From a checkpoint of a small self-supervised audio encoder (BEST-RQ).
Model: log mel input, arch transformer, layers 10, width 256.
Training: muon at rate 0.0028, 5500 steps, batches of 256.
Data: trained on short read English sentences (LibriTTS-R), 26041 training examples.
Rows from block 5 of a small self-supervised audio encoder (BEST-RQ), named by matrix and row number. Rows with one number belong to one neuron. Each number is 200 + 20 x the weight over its row's rms, rounded and kept within 0 to 999. All counts start at 0.
After each neuron's rows are labels from the 100 clips, of 14848, where the neuron reaches its largest size: "top examples" is what is common among them. Only what is clearly more common there than usual is listed. The data: short read English sentences (LibriTTS-R).
# gate: MLP gate (model.blocks.5.mlp.gate.weight, 512x256), inputs 192-255
# fc1: MLP up (model.blocks.5.mlp.fc1.weight, 512x256), inputs 192-255
# fc2: MLP down (model.blocks.5.mlp.fc2.weight, 256x512, transposed), outputs 192-255

gate.291,226,218,216,233,200,173,171,204,183,201,202,181,173,182,200,194,186,178,212,129,202,221,216,163,202,217,196,227,197,210,221,211,195,233,201,207,198,186,238,147,201,199,204,238,233,197,227,200,214,210,243,188,186,231,182,166,175,171,197,227,222,223,211,191
fc1.291,151,169,183,182,231,238,213,182,209,197,194,177,216,190,193,168,194,202,196,190,174,215,203,258,189,211,217,175,196,210,171,220,215,187,202,229,196,194,204,205,171,179,234,237,202,203,211,229,192,203,205,160,221,177,226,197,232,212,162,159,160,217,243,186
fc2.291,169,208,188,249,191,199,226,205,206,170,199,216,193,191,187,204,209,225,208,198,211,181,219,239,214,178,180,209,189,207,204,207,181,226,167,199,221,215,200,201,160,162,172,233,224,208,214,195,226,186,211,186,229,192,184,175,202,242,217,191,170,184,196,180
top examples: voice: female

gate.445,194,204,211,223,178,181,189,235,163,214,165,197,184,201,208,204,210,234,172,189,190,157,216,203,211,224,178,233,190,230,182,206,251,197,164,203,218,195,184,193,198,194,181,202,202,233,189,217,188,172,217,197,188,236,235,184,209,176,197,222,214,162,201,229
fc1.445,241,171,184,235,221,205,196,158,191,240,221,188,196,184,232,212,198,204,182,226,189,193,203,197,214,203,181,196,198,195,154,235,176,195,214,210,175,204,178,181,189,213,210,151,187,211,199,197,196,190,212,199,190,198,200,194,191,202,224,179,234,222,187,211
fc2.445,204,161,164,205,190,165,194,189,190,181,193,192,217,240,212,224,226,214,213,203,189,216,191,239,230,202,194,171,178,174,183,173,186,184,206,214,179,182,199,217,177,185,183,228,176,221,194,193,199,221,213,219,228,216,208,199,165,206,179,184,183,187,205,219
top examples: voice: female

gate.56,222,178,176,231,192,187,190,206,213,186,229,205,234,212,180,200,187,204,199,175,210,210,178,183,213,241,196,208,205,215,225,212,214,181,167,243,173,221,227,169,218,159,213,172,185,193,189,195,186,198,192,168,211,209,201,161,234,227,213,196,206,225,219,196
fc1.56,181,182,218,207,199,198,214,160,185,207,219,206,210,195,191,187,189,181,206,193,204,170,160,182,211,245,205,179,194,209,205,187,187,166,182,211,211,200,198,193,182,200,186,199,205,219,222,179,181,224,226,203,195,193,183,205,232,215,213,159,220,196,209,175
fc2.56,175,214,208,191,183,208,185,239,190,222,187,173,191,224,217,212,192,199,212,177,208,223,191,197,192,196,202,202,212,171,204,183,201,232,225,173,212,207,172,181,216,203,241,241,219,210,205,192,198,169,182,167,213,185,183,175,202,190,193,167,190,195,206,222
top examples: voice: female

gate.196,207,222,171,203,206,202,207,212,217,209,203,182,166,189,191,188,206,195,185,211,160,239,202,211,183,201,197,195,262,215,235,199,234,211,235,195,173,246,211,171,178,186,211,202,232,193,206,208,208,198,211,213,211,189,217,173,209,180,222,223,210,195,224,182
fc1.196,181,219,190,199,177,188,203,181,207,210,205,191,181,218,228,180,222,208,171,227,245,237,203,213,195,182,184,174,181,205,187,216,200,175,198,211,194,211,194,187,176,240,166,197,209,192,201,219,220,208,202,197,230,225,208,221,202,222,226,201,158,207,201,220
fc2.196,192,237,263,206,220,198,227,177,194,186,190,170,181,185,195,184,223,187,197,194,209,213,219,159,160,213,179,183,202,195,200,189,186,188,207,182,200,184,222,233,225,214,215,182,193,191,208,217,213,209,262,198,223,186,219,214,194,220,211,198,194,175,205,207
top examples: voice: male

gate.190,190,190,211,201,224,211,179,210,171,169,205,203,179,180,166,178,168,183,198,188,195,221,173,185,185,250,177,212,199,233,220,195,192,207,155,194,205,217,167,201,216,187,222,179,241,202,204,253,228,169,212,219,171,221,196,192,178,194,187,204,192,182,213,221
fc1.190,227,240,231,228,164,211,182,214,195,196,217,207,160,204,218,180,200,183,176,196,186,189,174,226,208,215,159,191,163,205,180,219,211,172,224,193,219,239,218,184,184,190,183,165,212,218,206,209,213,202,200,183,189,230,208,215,214,194,199,201,206,185,198,197
fc2.190,182,205,217,201,243,186,183,212,209,194,222,214,182,207,157,188,187,207,169,177,200,181,221,199,198,208,213,202,205,214,239,213,215,201,213,206,211,222,192,187,178,213,198,218,204,221,208,216,185,235,205,207,172,203,196,222,174,236,191,185,218,190,163,209
top examples: voice: male

gate.176,254,199,190,211,186,192,203,214,194,170,192,176,222,189,192,198,190,213,178,211,218,191,249,178,213,201,178,227,197,228,192,171,207,211,203,231,201,182,169,185,228,205,198,174,215,183,193,220,198,193,217,211,193,230,176,199,202,201,217,150,196,190,195,222
fc1.176,190,194,161,206,168,175,181,168,213,212,185,204,220,197,200,212,194,214,205,204,175,181,223,222,198,219,227,204,193,162,190,183,195,203,218,183,200,231,177,228,191,209,204,199,213,193,215,177,185,197,215,204,196,185,182,213,181,174,179,258,182,178,239,221
fc2.176,208,175,233,225,192,206,209,205,178,212,179,150,202,175,201,217,186,210,233,199,186,203,176,198,209,228,193,210,225,193,184,205,184,229,183,211,198,177,206,205,182,177,202,176,202,194,220,196,210,213,208,200,190,207,175,221,205,186,209,205,206,202,190,167
top examples: voice: female

gate.81,206,193,231,234,167,191,217,194,227,202,214,198,178,218,203,199,187,158,239,193,204,196,207,203,200,189,186,186,179,201,207,198,243,210,184,216,234,203,207,189,196,201,189,195,218,206,203,207,191,184,182,190,216,160,187,179,197,212,196,204,219,169,231,225
fc1.81,202,196,233,199,211,184,217,195,197,213,209,200,175,187,188,188,238,189,215,222,204,175,188,197,185,160,228,197,205,204,208,180,175,190,189,216,204,176,210,186,193,211,198,151,191,194,175,244,155,223,201,217,220,218,220,182,183,200,196,191,183,197,184,226
fc2.81,196,205,217,194,183,215,193,215,233,221,193,172,206,202,171,214,199,170,212,227,213,221,208,185,225,218,193,217,211,199,159,191,167,203,223,213,211,167,156,177,209,181,200,222,212,213,190,169,198,177,229,184,156,207,180,178,171,247,203,226,190,238,189,184
top examples: voice: female

gate.23,210,198,209,198,173,169,223,186,203,197,204,184,218,172,187,220,209,197,199,208,187,188,181,174,229,204,186,212,204,198,217,205,196,203,202,201,194,175,214,215,188,183,191,225,225,179,207,210,192,199,210,140,195,203,184,202,172,207,170,168,203,193,216,196
fc1.23,186,184,222,213,218,225,143,156,208,213,207,174,197,204,189,204,206,182,171,230,203,175,228,190,196,223,217,209,206,202,207,233,224,196,170,174,211,196,200,184,213,196,155,210,189,193,192,185,189,207,208,197,214,158,172,212,189,162,218,223,201,173,196,217
fc2.23,182,224,225,185,186,204,242,197,196,187,211,183,176,215,204,217,180,192,177,196,219,255,200,210,197,195,196,210,207,185,194,189,207,198,178,247,197,177,205,196,253,191,191,189,195,172,208,198,192,217,220,155,208,209,223,207,221,187,188,181,197,208,210,170
top examples: voice: male

gate.274,198,169,189,204,198,178,201,188,168,170,182,202,187,220,215,160,198,189,222,182,146,209,192,192,201,196,190,199,193,202,242,186,219,189,151,226,203,219,185,210,198,236,206,210,179,207,230,231,180,209,191,205,157,207,179,223,193,152,176,203,222,225,192,234
fc1.274,210,227,200,225,167,198,223,192,215,222,243,200,196,223,224,234,180,187,181,201,181,189,197,218,198,204,210,193,200,218,198,220,206,163,230,159,183,174,197,178,199,196,172,201,225,182,158,166,202,200,223,187,217,228,193,182,238,188,210,216,225,205,210,218
fc2.274,198,188,184,175,180,202,194,181,222,201,186,182,172,223,182,197,210,235,190,218,214,237,214,229,213,225,174,193,239,189,230,240,213,185,215,243,204,207,175,192,222,194,171,221,181,185,173,198,196,200,193,226,198,205,192,206,172,203,184,198,203,193,164,188
top examples: voice: female

gate.145,231,204,201,203,200,192,201,211,233,218,187,195,242,169,224,178,175,202,255,201,168,190,213,202,200,215,184,209,208,222,237,197,212,199,179,205,175,192,224,190,173,177,228,180,212,149,163,188,190,200,213,195,184,211,187,215,210,202,172,175,242,223,210,181
fc1.145,182,176,198,186,217,177,194,196,194,175,215,211,224,209,209,204,165,214,242,237,177,203,226,176,168,220,229,179,207,215,212,198,196,210,186,156,190,166,192,186,161,201,213,182,214,211,212,223,177,226,216,192,205,207,182,221,243,191,247,197,232,242,224,217
fc2.145,229,201,166,238,195,192,208,219,183,143,196,209,218,177,203,227,234,230,206,207,183,179,176,213,181,189,187,181,253,229,184,161,217,203,200,193,217,191,203,204,214,237,176,194,194,192,222,212,194,207,197,185,217,207,167,181,215,216,220,171,219,188,170,181
top examples: voice: female