Rows from block 7 of a small self-supervised audio encoder (BEST-RQ), named by matrix and row number. Rows with one number belong to one neuron. Each number is 128 + 32 x the weight over its row's rms, rounded and kept within 0 to 255. All counts start at 0. Numbers have three digits each. After the name is the row's rms in percent of the matrix's.
Before each neuron's rows are labels from the 100 clips, of 14848, where the neuron reaches its largest size: "responds to" is what is common among them. Only what is clearly more common there than usual is listed. The data: short read English sentences (LibriTTS-R). In brackets: how many of the 100, against the usual share in percent.
# gate: MLP gate (model.blocks.7.mlp.gate.weight, 512x256), inputs 0-127
# fc1: MLP up (model.blocks.7.mlp.fc1.weight, 512x256), inputs 0-127
# fc2: MLP down (model.blocks.7.mlp.fc2.weight, 256x512, transposed), outputs 0-127

responds to: voice: male (98 vs 46.4)
gate.284 108:066164146125089158066200193084142119141142183124152073093060204109136147119088119064144143096141147121118092192108127091140107108116076161133110213088148116132120166090140124121143140131061129097081076077132118137115126107180113152096083175144152127135096114135102093109087108121132132170154048115099139165100165116193114128181159106133170141117133101152086116156176127137143138119125
fc1.284 099:157078150188134189137142118166109107154145127111159154150175114126166115130154123180121130128138074158103116087083124183099104140094100165085136139142098133183076152122135132131109084206179111125155158097035167067068141123076107129159122169127159159131109107133221182095176166195104139144114162159126172133084120108157173112133133156143174121125111167120122158121106110140125123156122
fc2.284 100:165134103110134129142109126145152124126135143147106087191173157086116163124060151146147103119150135139101127098101125112098141169152139164145120163133155183137183086093162103142129094110142172052131127129192119149121156081065099129112126157149126077171078185139074150137160201110156156087070118100148146108155132154087094143195184128115118112100154088116118107154107116140103115082177

responds to: voice: female (85 vs 53.6)
gate.106 065:117084120177180094106102113165142095218156154140143083152149097170095105114145147109089132120113119106082098094115130176065137149125174150132124133209104031094094109117175125099175070059132155119099124097125187135096171109091108146126160127072080157130086102176080131098146155113097078176199158069076126140133145135147097110125172158139147130103069118123104123044203099136105154109126
fc1.106 059:115148113151129162135136123078159155155134128178113210129079179144098104158133158107189071135112105126103128146131059142150126116155149113056125103135104067101169110104153139114184064112121129165157080114185161116108114118136128122137146131156163147108090118132119099121097185095149139123114150132124076107194128105114160157173209084138202193054161102046168139082102084063157181053124
fc2.106 049:175194097137154145140099195156112164155091147134071130194137120112072157098087089166115160099106121250152101125166141107124153063078092161178152127115134104160118136135117151147155164144174066125146136107153125122089130119153081152169082149190100130103154160138166119137113079101135165156163137079129113139083186094135092161089136132093126151135175139138117153098188166148127119139159

responds to: voice: male (81 vs 46.4)
gate.282 101:146136112194135094169143093075160093156096114126138106135107165128119036171108093159208139141132134163076072077164103174099117109129115159125108136142069086124119095112133153149119073127121122138111112158127062181130100147173116170076170101171111104101128140145115130130164139097150122153113108179178166193107114123149141162147126130143147214110125164085149184189144127127169130132070
fc1.282 114:147103132128135134077105113149100157086126114138122148151137145130128130114139148117081150151108163112143169142108174061118090171110164168159177151174195203147141182095088095144124126136081104146096136107152185152091152149075149122123124153077073163144087121133122122135136117159155135129145180031131129102150137090094161091112137119093098063172130079192134107041135177116168159111114
fc2.282 125:130125105096161108110106134106108157151129203126113134079156109135130147125145084136068141148142146144166214088073099108092126177108134124077118105095110124115130163172128111106116117130139107084114112177130181113166181137070132193102141113133151155149125097129181169121111139145148137158170138136091117110128070119061146097114112127092136130120152173082082180103107158166121135119080

responds to: voice: female (82 vs 53.6)
gate.108 112:118187133127181118140162141113098117163158110127062066172164114111139109114105224123145146168156119076144147166137132129106115136134097074099142096152128157197155087181117096117125134138121152110078169077169132133134105134094116154163119155152172157146133149109120095159121114067131164097176095125125101166063103132152097132100123126144143119159103190201164114155117121125115118125063
fc1.108 116:112162150178151141151100138151157096099136169124036069174144120091206157224104198118108082127131130163095143116150150154138158130111186192093101106113106112145168136099112158114075146114136177206101110122112092137157110197106091105150114158111138100123133075114106118161110114110187158139185141108146131142109093118104160143140137084147168156138098121109103083071106128121128132094150
fc2.108 108:076108116086086103090098034179123103153117147103119192122107102143130132107130120118095127116118153174093102148115121074145155129129130068115134183155091124123080162133132129106185124102118147150127136186053116094181069113130126150091115074075121079145125152123158182148138092172110169151134139113089119099109164078113136169140125157111168110145148137169087171098130114121186146121097

responds to: voice: male (77 vs 46.4)
gate.482 093:115149193121186116156132148118145131141153067119082070113117074109093094130127129093109112114158173142067144123174061114110129139178171099063126159119143105083117117115118113166117167129116183137168127140129110132153143142103098117097095164139093154157110101159149116078161095125075110134244105122104108058095117110165104118117136177141130162094112103145183174100136129127116137137120
fc1.482 100:124150143148166092114123186163075136073171051158080077096077134070074102137108131078123129142105136130088114147132058129160141128110137090127118192104111156143102176119132160156122120070097111167201153137122120163145097121152161157135090134191172160167202076081150143117127135102100106155146118094149137099084149074123140117098114125109132096115087183138144171138156117127091144143129
fc2.482 095:139182133056165117158117073149131098064117110095127110143163124144105177119103143159130098071124124134175145094129113141054114127092135186154101091122130140106187103120108148137120146120113118105131135166187115114179156090199144140098145129154168158118115075074142120148142084200126099090133095165213132169135173130127082088149165166143146139183106189161103104145124174183133164041095

responds to: voice: female (85 vs 53.6)
gate.168 091:123153190137126174101126134107137129123119128121112103148171156164106130086155149123098125139078120048129104157107138158108172126162089164151183147167140094092093040105150170088093183140113134134163165148090159131083081129110134095155106115113123101124192116167126136180085142119101120124158138141088083132099087104140113114061096142147186115158146091087132150129150132180119130130103
fc1.168 090:132136127112126077191149106110111113140112126092181121100118153112154127129117101123151087142179185193128147073133130143146115117084132083096114137109143131108104218174111095140158116088141129152067132126148093121186140137135108203099111091135129114139133166065108121110078128150204095112095161157121181137170141160150141111143146125151088103106068086180180105119121103074106149139135
fc2.168 115:201153134192160144184138142086172117046122119152137102132117141132141139135107086176143164128161095145123155183093123132138159152117155141147129110060119152139157126166161081111193128149093099116101151091109165127173132106136101133150105146099203074167063123111108116132176086083131107131146107141136133124109079150066123118072112164176089109130160136076158144097099142146151161104141

responds to: voice: female (89 vs 53.6)
gate.273 101:160151094114118119134180136121151100100163134177088176136104180033108124133150124161127140220156134157098101159124156155106107114113105146091147140127139159147095120094127115077132069132147093179118121104165151145121112162159127176123174162113172043139140087090169125136176152122182142184116126118122126136102098181136078170150128068144115196129161175146115136091158138170123134159127
fc1.273 110:083204113088144121103146160093104203095130085099138148108111133167208118091121194154163144047136101087142114157062165115155145112157174108104107091070153173113185171204120143131112175083116157164114114135113137089136159169156186122114093117150106150137145149082111095144073144123066200100063110102130058131145122154145155090125097170127117133226073093154119168131148174074135132088109
fc2.273 111:205170141131075180100086122154113069133151026125105110169153061121120135124164112105100135138174168181153154158170121124125143140133068121100112186175087169106144088104127118141168086093096110129163130103069092147099056088109187107101090149106141148093142105106146118116148100131127102107124121107138090180091137184171134166113107106100105091140130098135134120160129111146130095219130

responds to: voice: female (94 vs 53.6)
gate.20 074:161198078079198077117146105116140074135071143125132116164101155174121187123071115069117107132135082133188119154099098093110154104169104193123120107137119068147070127144160126172146176134144120161147166127115167120079149121138120135101114148098175105123103098154087102186156122201125181119172060124128096117080182119150107110068102170135058156156071123161134127173121074113131105120090
fc1.20 074:198144160144098114156213156177138150165169121130141143137136103156175092102099131121116105183106137179082114123087146050148114136070094134096139113080145119178136104196098135163121120122159127143200134165093121099129074124084129166133104089138181137111178098128141110169129150124132041113204179088117137177168155095156122173083107122115156089104056157075062135176150211056159099121033
fc2.20 062:143133130138157155126120113083069085140067140142175101122136118161159121085127132103119081154110153107143083134177129208100134112144122176117104139129100149173180115113079124128121137203123102210125139099125149146099116078114110111081118107151101139137133143155157101038155084131121148133156078209139194230152150100122061107106151154138103117175105173087093103104092074131144137141141

responds to: voice: female (85 vs 53.6)
gate.449 098:194114131130120117089097126072114138115095130134045117156158123170126159128103167158121124153079120076154088089154159163175063204098091101085135153109135121086117117130105167133098163126096125151150096101162125125113160170172107094115067136119144091123128157100113122174161133153169126178135141117175204152100116136135130110090174165112112135148141100152148122081155096163144125122134
fc1.449 095:101145145160152175135146131088069119104081119166166144143129117141115106150149190133086154114157178206118201102162103163162146071147165138166186069151064172129196107093135135139135134145133139173122108126101102113139112176156125105121144098141113115104161148194125135087107085181072071169141050094114108103156100066169083113160150120151068171116105081108172157176088114084165080113109
fc2.449 089:110137111074121099051182158170130093164094132202145094114140143126151143167110138141103122128121196131127076173125202156127091101092086121116114127131146115103061086135106082125121128092114102146160136100123125090155143102127146162135159141138104073128111132095139100125008081130133130159161145148115124140144121147190158200097148130126088074174141170143115135162136130066160124114134

responds to: voice: female (82 vs 53.6)
gate.276 081:127123138161047148125120144101143100168120184148141120112132199120136090151145112130161151129203090150113148099096122067146156140141116167095149085049105174097110129109155099145095121146098118116085130162142139110121134146164131109146149106160138081116101075168075072163112187176150202122172158132093131115109120103148087146193158161095125129117110099125111127150071114136103103179066
fc1.276 080:126091186051116152063165160150134081098124136151158109177113174071121103106144176119144149162119131084134162087107087106202138158155147170098135097103120103111161133175150151118070081107101127118144079142120142187081112135109188162126139120122173066117122169145115100094131144094130140132104092121083083129091139091120109160166113108098120072163142163201161110097165108104130134134132
fc2.276 079:091090091167117149096183156128090142147153129162188188083149192149127126093095078146175065155144167111142120149091131152135112070101100127167144141159153140197099141066183118142143100169151128169056145140164157107145117095118111152127167132160137162143174142120112103113137080157108121140079110080108098125132141085143127147091130099128110092105154119153137148081164067147073083148096

responds to: voice: female (94 vs 53.6)
gate.250 100:147120114123110134121109138154125142143153165102122124151137139121159061167094192130161147104088153095128116126152120141159130157096119121155115107122200142178075149096153125156141175166100206109132161149131110164087133072154069138147112096148134147161169095173158095161145110131061110118163119099115150148101080162163087073114124086163077200119171093145140077147052136205091136131045
fc1.250 097:148183085113169189164131085139110081031167170183155093182133115140114148096114098122115081170138105118124076138113118130130129095120141134085093092157082148092155114153134097129086113107160103139089102149124103139086156178112155120155174125137136124105130155075143082172131152138161090184086105159114092182159146102117120142171055169103127102144120119099153148124151175079100154156168
fc2.250 093:089103126170130152167059107177066112109113123150131115125151188102168163118089163186112126151160172160142138171158126067073095082139155083106127081153149074088146149115055127118098066124121127110123142137113140108183069158102106143099093137186183148074093106104089148085116148107072123197127153126124094121082088152172128128173109136142113151120078157147138202116140152181174118136192

responds to: voice: female (87 vs 53.6)
gate.83 110:135105076139116120140162097149072159164158132165109137182142134167079144105121125084165111153119117178135192060049094113104142164101186126132177089154117131173173103137095115214173087121086117160053170099116063129129142158101131129130209091088114095132119147057158107197094104109123105090164147148092138120221127146148106160160163158178099143105104156123092158112143117091109124158092
fc1.83 106:144131107132174110117115115070125169155104146146112132152177132142116185140069103106119084192104083072159157116104090171142182166146190090128144192120104084055114105125134135165083097065125159154119137143137087149124146110137063067131199078034129124133169171112094107169094128139116130133138151120147080096185123108109069160107153101118038148136155175125122142158163123140093135095055
fc2.83 107:095121092147104154158161160101086181155137101091083074135082131101130126147097122132138130117040116104078115197157104126127140129128143098121097111137209183212152148219174137163104117142171215143125116131098183138104191156177090072126132126131144130125112140080115093169096125145123207136178143159053050143105163139091166122157128108114159169124112124124116126087117157134136053145155

responds to: voice: female (89 vs 53.6)
gate.280 101:102105119082122110118141088139085123088159114136184118232193146115165080061133109130180177121084112162107099136166099155149107134156147149145177136167120089148090103141138167113064099143130164107132097157164128164177098171141207148123075146122191118158156160114111081155121094123079095140126152111158169094092140149167109117129120169124126115129103110143167080114117058168139173107102
fc1.280 094:074148134146129094093090164112172157133124115139137112183151162140113078063109137118189128129095121116185109130156114129142138127093078093108177108189094133139133102138126126090133102133120173152166101151143167135116094178175141170168106157097090148150121116156113161142102091138141120117119136096150193073076150140134102157130129137083127080112109116189148098154213103145114122108122
fc2.280 088:122147078129086110100123114098122098090184205088135147150100129147083154162093092203164102118096107107154112163127121165061109160185091101103152115097125180194155157125113202113133121184055110131090137167117112111115093080179161136173133196135096134095099108164138136155136102070152125148084175156191115169128082096154127105155133132120106122138142155118166109102148122154139123117163

responds to: voice: female (86 vs 53.6)
gate.31 109:103150119168136145147155146087135108110106116106117129130144202099164132111127174096196113086124154172100154123169135153065107132125158170111168093071111088114089130167102129130145156122099125138139095104115057097107125174126122091143126191145149087150146127134095116133100109047124141077153110116112173101097123157095140121112144100141155156124106125108162062173094085168093202115162
fc1.31 108:148099156111116105127095134179133140161197116084149120098119168061148088126101154080153144133168143090140137130142115133086213093161041133114154097052137094159167119144113169134139143136150179136173093115100098098122127117178126141147051165102084128168111159179146121194025135114152123108164160158108132146066161157078154124078158146120104052097122140109089084089176144073098148101111
fc2.31 103:096167116129134113146073081202116097163146121138149126116143143070101094100138084189102095104163110118113060100170102140134112080089113085107169150124162114106151093092090150115127134152191117158157134097102139139171138187147072135151065145162071088107096147177104143080075146131132115144160128202100159164195166120142096143105147105103152099158074144131172152201145171122091126115166

responds to: voice: female (96 vs 53.6)
gate.234 089:131119112169144117151128112120120139148104139140114177153126119182183135110107102136110101108101149134164140064159083140151073108109135124086095148099118125113064098093139109185138186091197113115173169145114094105207099108155119187111181135099188172133157082142120133128114093163132096137078133079099148092114157149168105087129141114069129098168153139093115163102110114158106170169164
fc1.234 096:112131190207054155106138179143148081128157086107115128096102120130088109160133138113136153122131087161046112122112107090149101130109148116066134155092151132154135129112117158206108132168124145125110120149156178173115112156139101139185107091111142119133146175117101162098113192158084144153096119182099036113143105152181151135118128055170156180085128130101090168123105140164111120161082
fc2.234 090:155110052086129106103114113084116143112120180089113173103125100102098121072139155150012133161150177126136085132072108158144141117133124151128146136105160080107173151083108162081071167048109099078119152114085133169125177125178161124095101152150091066106171178138144160150139120095079164142203174136100164133104142172175130163138116151149139072066119151125111158152116101162152183135131

responds to: voice: female (90 vs 53.6)
gate.163 128:150067150219159139162130112117102121099112112147128170173138168128150066141172123148134138165155144168189108088136099138115128173180117100126150089142070107098120145167123085085129181104114174159140167074108173116101181136202175149067080080102161175139176133149076113141183146112137189137136095058122081093118124070133098109161138115215062119138111138098106098136142155130102104122118
fc1.163 119:141139118104146102106103105152154164083166161129094106113107109168133178110116134115089108122093146222193113162155131126185160147074124086105172209152120159122121083133204122145147113120110120098071101137131024128087101120135129094157133145156101127180078156093193181150099087148088131128106147161191087145123078127116163103119101114113162137148135110184137138123105101150072183132128
fc2.163 121:171087096065104068151078120099145130105147181133125161117143129149084093112115113103111174143105118146160144131110113114090141112166106140110117217137147110173128053136110091145164154120179120101131192055089080111144097109166125084141139112144096086137146124103095113152101145129135079177177104124110137176084121103153118131088133147142086131153162166139092154101149153137150087084102

responds to: voice: female (89 vs 53.6)
gate.394 110:138133080145138142067159086073144112134113122200096106122124099139126141151130110092122114130081088137112143118171132155135078158152089089104101103128066153120134146163147164173131085097112157135132123096164170106092180129099161133127119154133150131150093113111135091099122121112117128083142076138121185152131123120152167149116128086123150140108123157125105124042080143116118107156085
fc1.394 102:126134172133148154184146178147169134155131138114171172116107167105169131098125115152132123129173168123146081151123185095089102088108132122128097082158184121163123135136146086106176157185177144164122132180066103111128081112134131109112171164160075136108129181176154132121081142155172115116132144109099084141149094111073078138075098172113074147157063067052157063166170101101160146131127
fc2.394 119:167105217159126066116073156117156118055143150082118138125167170138106116146103115151108101112115113102168093187181121132086090163155108127119093141179167102123155141100119139190143108149150109075117059139061133143077135146179117120143150148128132087081144093089090132146185082133109100089113108101133100124152182097210122148088097114151112130106120150185118113148069176111147139084100

responds to: voice: female (82 vs 53.6)
gate.147 122:115117113117107113081160117181146155165048095159149112142107074139109150141122088096104125097109140140106134192119102123197044180111136126131122166131116082167093103143114229147142102123146157132112133136155134139093084101213137125128114086105149109124139159145131041168160132116084145123086155059144144106082148048091111109115159152151170094125114090137123139079153165174159104103131
fc1.147 111:159132069150093099136076109150156127125133212159116113139132132139115102068151135151178093157116141148108175089112177099101107129099145014131147117139139153143129154148092145069062148100080066146131145147085103127116116166142121088146168138111099135114135153184143155152084122088137135141137064162112113129063159210170090097137095171147144143152092089168126159138068144127122123123172
fc2.147 119:152097161156146136186152205173168109141102116121128126103093150077102085167196134145163098130110188113137095096104091068083134113144149169157066145119092202113145189162148169166084093084141164089132176094130115086152141150063136121144103137131078120086144105215133121127098170191048133104154104103180106151119099096183131100099109174156096186142079099090140057143109121098122090111126

responds to: voice: female (89 vs 53.6); the word "it" (33 vs 12.4); the word "is" (28 vs 8.5)
gate.398 121:071114133123154137149126129139206120135149151206084098135145108108109093128191194143154111093197161121148096106148078108118159155116165173082155074132078083122143128151149165087078114167080125096116113093147179111102126131123138120129136103014103098117115116113150114138128173102142150110100101147106085126159116124136076141196099099161139113125155130092124137053112127129134136120130
fc1.398 116:095130175156141068032076134112161138178166157125168109130187122142134121143175108157165086086141144109173103097135130168099156080110165147110169090135128144144128152145158180125142123162149119160111083092144118111152104142133087145105141143059140089103141080120102182184094125146109140142118098104152130129179183159121140118156093091183117112110138103165155090124120207156093171212176
fc2.398 117:109164127148122128110087190122138111104121105133189134171105153161106136120167112139148120053149184171159197094135138192112141122148193126111159174198150131114092134101175093154089182104135132136095183206102110162103076125105111093121156104205073138123075145126068121164093161086204078122087113124082149149121168113096120098099166124168106090165090107210143104128142101144101112118055

responds to: the word "said" (25 vs 6.6)
gate.73 091:136122143140135109120130087106155142148120147148144084143119102177123147105110088155111141102170108158115132165109167089106134146143047092124122196129125103090159129098255117155093037155103111106142149208168186128102118149150223186114130144190121107115132119142103086170137105090105102152112105144127094140075138147143070077157114095129080153112083141116138112136153117145162102121152
fc1.73 090:161128168126198098095133116049171140123138108172179098140118139121106141127118116130125135145131122100119116105100166169108143175049052123089120139169131076091143118128193136131125085120132075141150139139112146112154100137120161131114106122145151117141182123123114129200140119126103131121113172127101131180066145172121082130179121079081103125117080155126065114153147088135153064136169
fc2.73 111:133146148082102144130129139158125136151109151092090198052145185121154113213095138175063089113130158162145112139072154076143115153167165246139157147132095127117107131122125126056066065108124092104187093131095119086119155110140149121135125050067066180121135209097190145121134143100111098198150098061101116134070067084169156084141131118122092110121109110129106102120169125109095148103089

responds to: voice: male (87 vs 46.4)
gate.452 115:104195154238125088098171146070109135171115199129135135160102143103153102094107127113163131135159107108167167107133140145086179118151108219147137142127071147126167136123102137129150053099146142133063121127127113114105166056201126205096090150116065179155133115101147145159090094130133153169116114072095092120159079133161094179163068065201159114091080133134118179093096120077129148149139
fc1.452 109:099120155103138123170130109160122076119110115100143117098128131130129131157157107167132109158134122151099165234100142132219147077155127074084156148130150142145071155181138129149105180118144162105177137116120126114175109146076131075123137106112196131116125141190109166132145116153128101094126130143136117194120149111168141097117124199092106119130139150137140062144148175247111095150079
fc2.452 119:161116104146152184151110109156106181095104113165103095153054108142110150140123072152098138111200094107109164138164121173136112094112131092134149125090134130121135105134094159126134173167114146119134100127108160149117143167138122098121156082118161059130131167141167161185153099163118129156174106083143071123129111092162206092105105187115177122055181108125138177087157096086209144094151

responds to: voice: female (94 vs 53.6)
gate.444 089:074049193149065105163126154114094165094098126164124092113139153116147085131075160125155117107128144125108108144123118111133168090143101132154160124077092106144153102139162140037129128137110161164095116166124109122161141206146147128165106116142183091124102157096122108116141187135127123081142104111086120090125112093141151168107118117174121151132148134151172145081139098143137135154134
fc1.444 092:145131130198181148145158114167097176124107118087154127083131159112139137080142137157125099099089095152139129127062084154177130201142111161142127120198093141128174154179212099108134105186148158130104162109147125178089152163117137113108123121107163127111110150098111165144113157084113142108132157129116096157112093127111160119118134115136154148082195146135061151157150073187119097080107
fc2.444 080:111136100132152120150141063136123128154134077112142103102078174086116117153097073096111138195091110099095121105134172021110142096193129148110166148144108178157124117122180136140129093133194157172166128100084142114130096155132123146169120135104111110126104129123225096097078132069119083114156104139156175144078138072062184160123086159193125135141112109102093109106065164104110067141106

responds to: voice: male (80 vs 46.4)
gate.35 082:137145122162152172100180144178110140117117147116130053091167165108105106137099163170198127124148117152173077106102127144116118115152085155085155152153102137107110143130155110125161119110123158111098124077162057123108121122153104101125104087059103166113144124138098138108141185156103108099100108060146085112121070134101146165109167170084148130142181115152123086156074169156145142096147
fc1.35 083:080053092155099132137159132215151091120158150139097107157180114056052098124158175126119163161117144107172095123159117103176120157158099171113119162111052134136183108073140068136091103085134090154093136057088103142086079148113116174199126187135109105140109157107155142184180099131100088110138124105150103134123153120143093128172129166121115103176166114193187123187119156120138108138116
fc2.35 079:161134164160122116158108152105157131092104152108129123175120094154060139095097159139099149119167116143161136073122154093118128111168139135128129127131107219122147146149101148144192104112223152165133110123111159150127098157126155190146119139112151145111188072165123113071127198119083115094193111113168092160158115146092149171122187125084143122129167140115116164144103099041151137107099

responds to: voice: male (72 vs 46.4)
gate.442 070:151164137133156152114126119135099168108121122049087126110120124157120160051102153149153091119160125116144131197103147151114148155161141156070137128056102118133075096148167089103171122172162149154100093122114149083126076082130115111178122132136114125121102096099181104123178096121132136140089135119127179071144093131136136210148120112196098125167138144120114150094117095137091132093087
fc1.442 063:093201103144174110196114097156103143057135167091122138134151083226142169128135163112166132193124114136158104137131055113085126098147119116088083108081125115116050135140115142127064144135129136155147139192104119172114137165110168059137114129100120149086162165058102105099147130112103107136164173167088171078113113117146215112215136154146100115140147078137110059091077149113089107139093
fc2.442 051:135097129176105123124074135131105117125081160139103169133096112089124054114189098098101149162157127123189159150171159053141131086078142101184177152148130101100143187140161153083076150134153135197147068134198145159125119164123109091095172123091119085141152166105125092110196149108152130142124082158111068159114130141151102141107109151163105135064172094121136155132131122171105113118118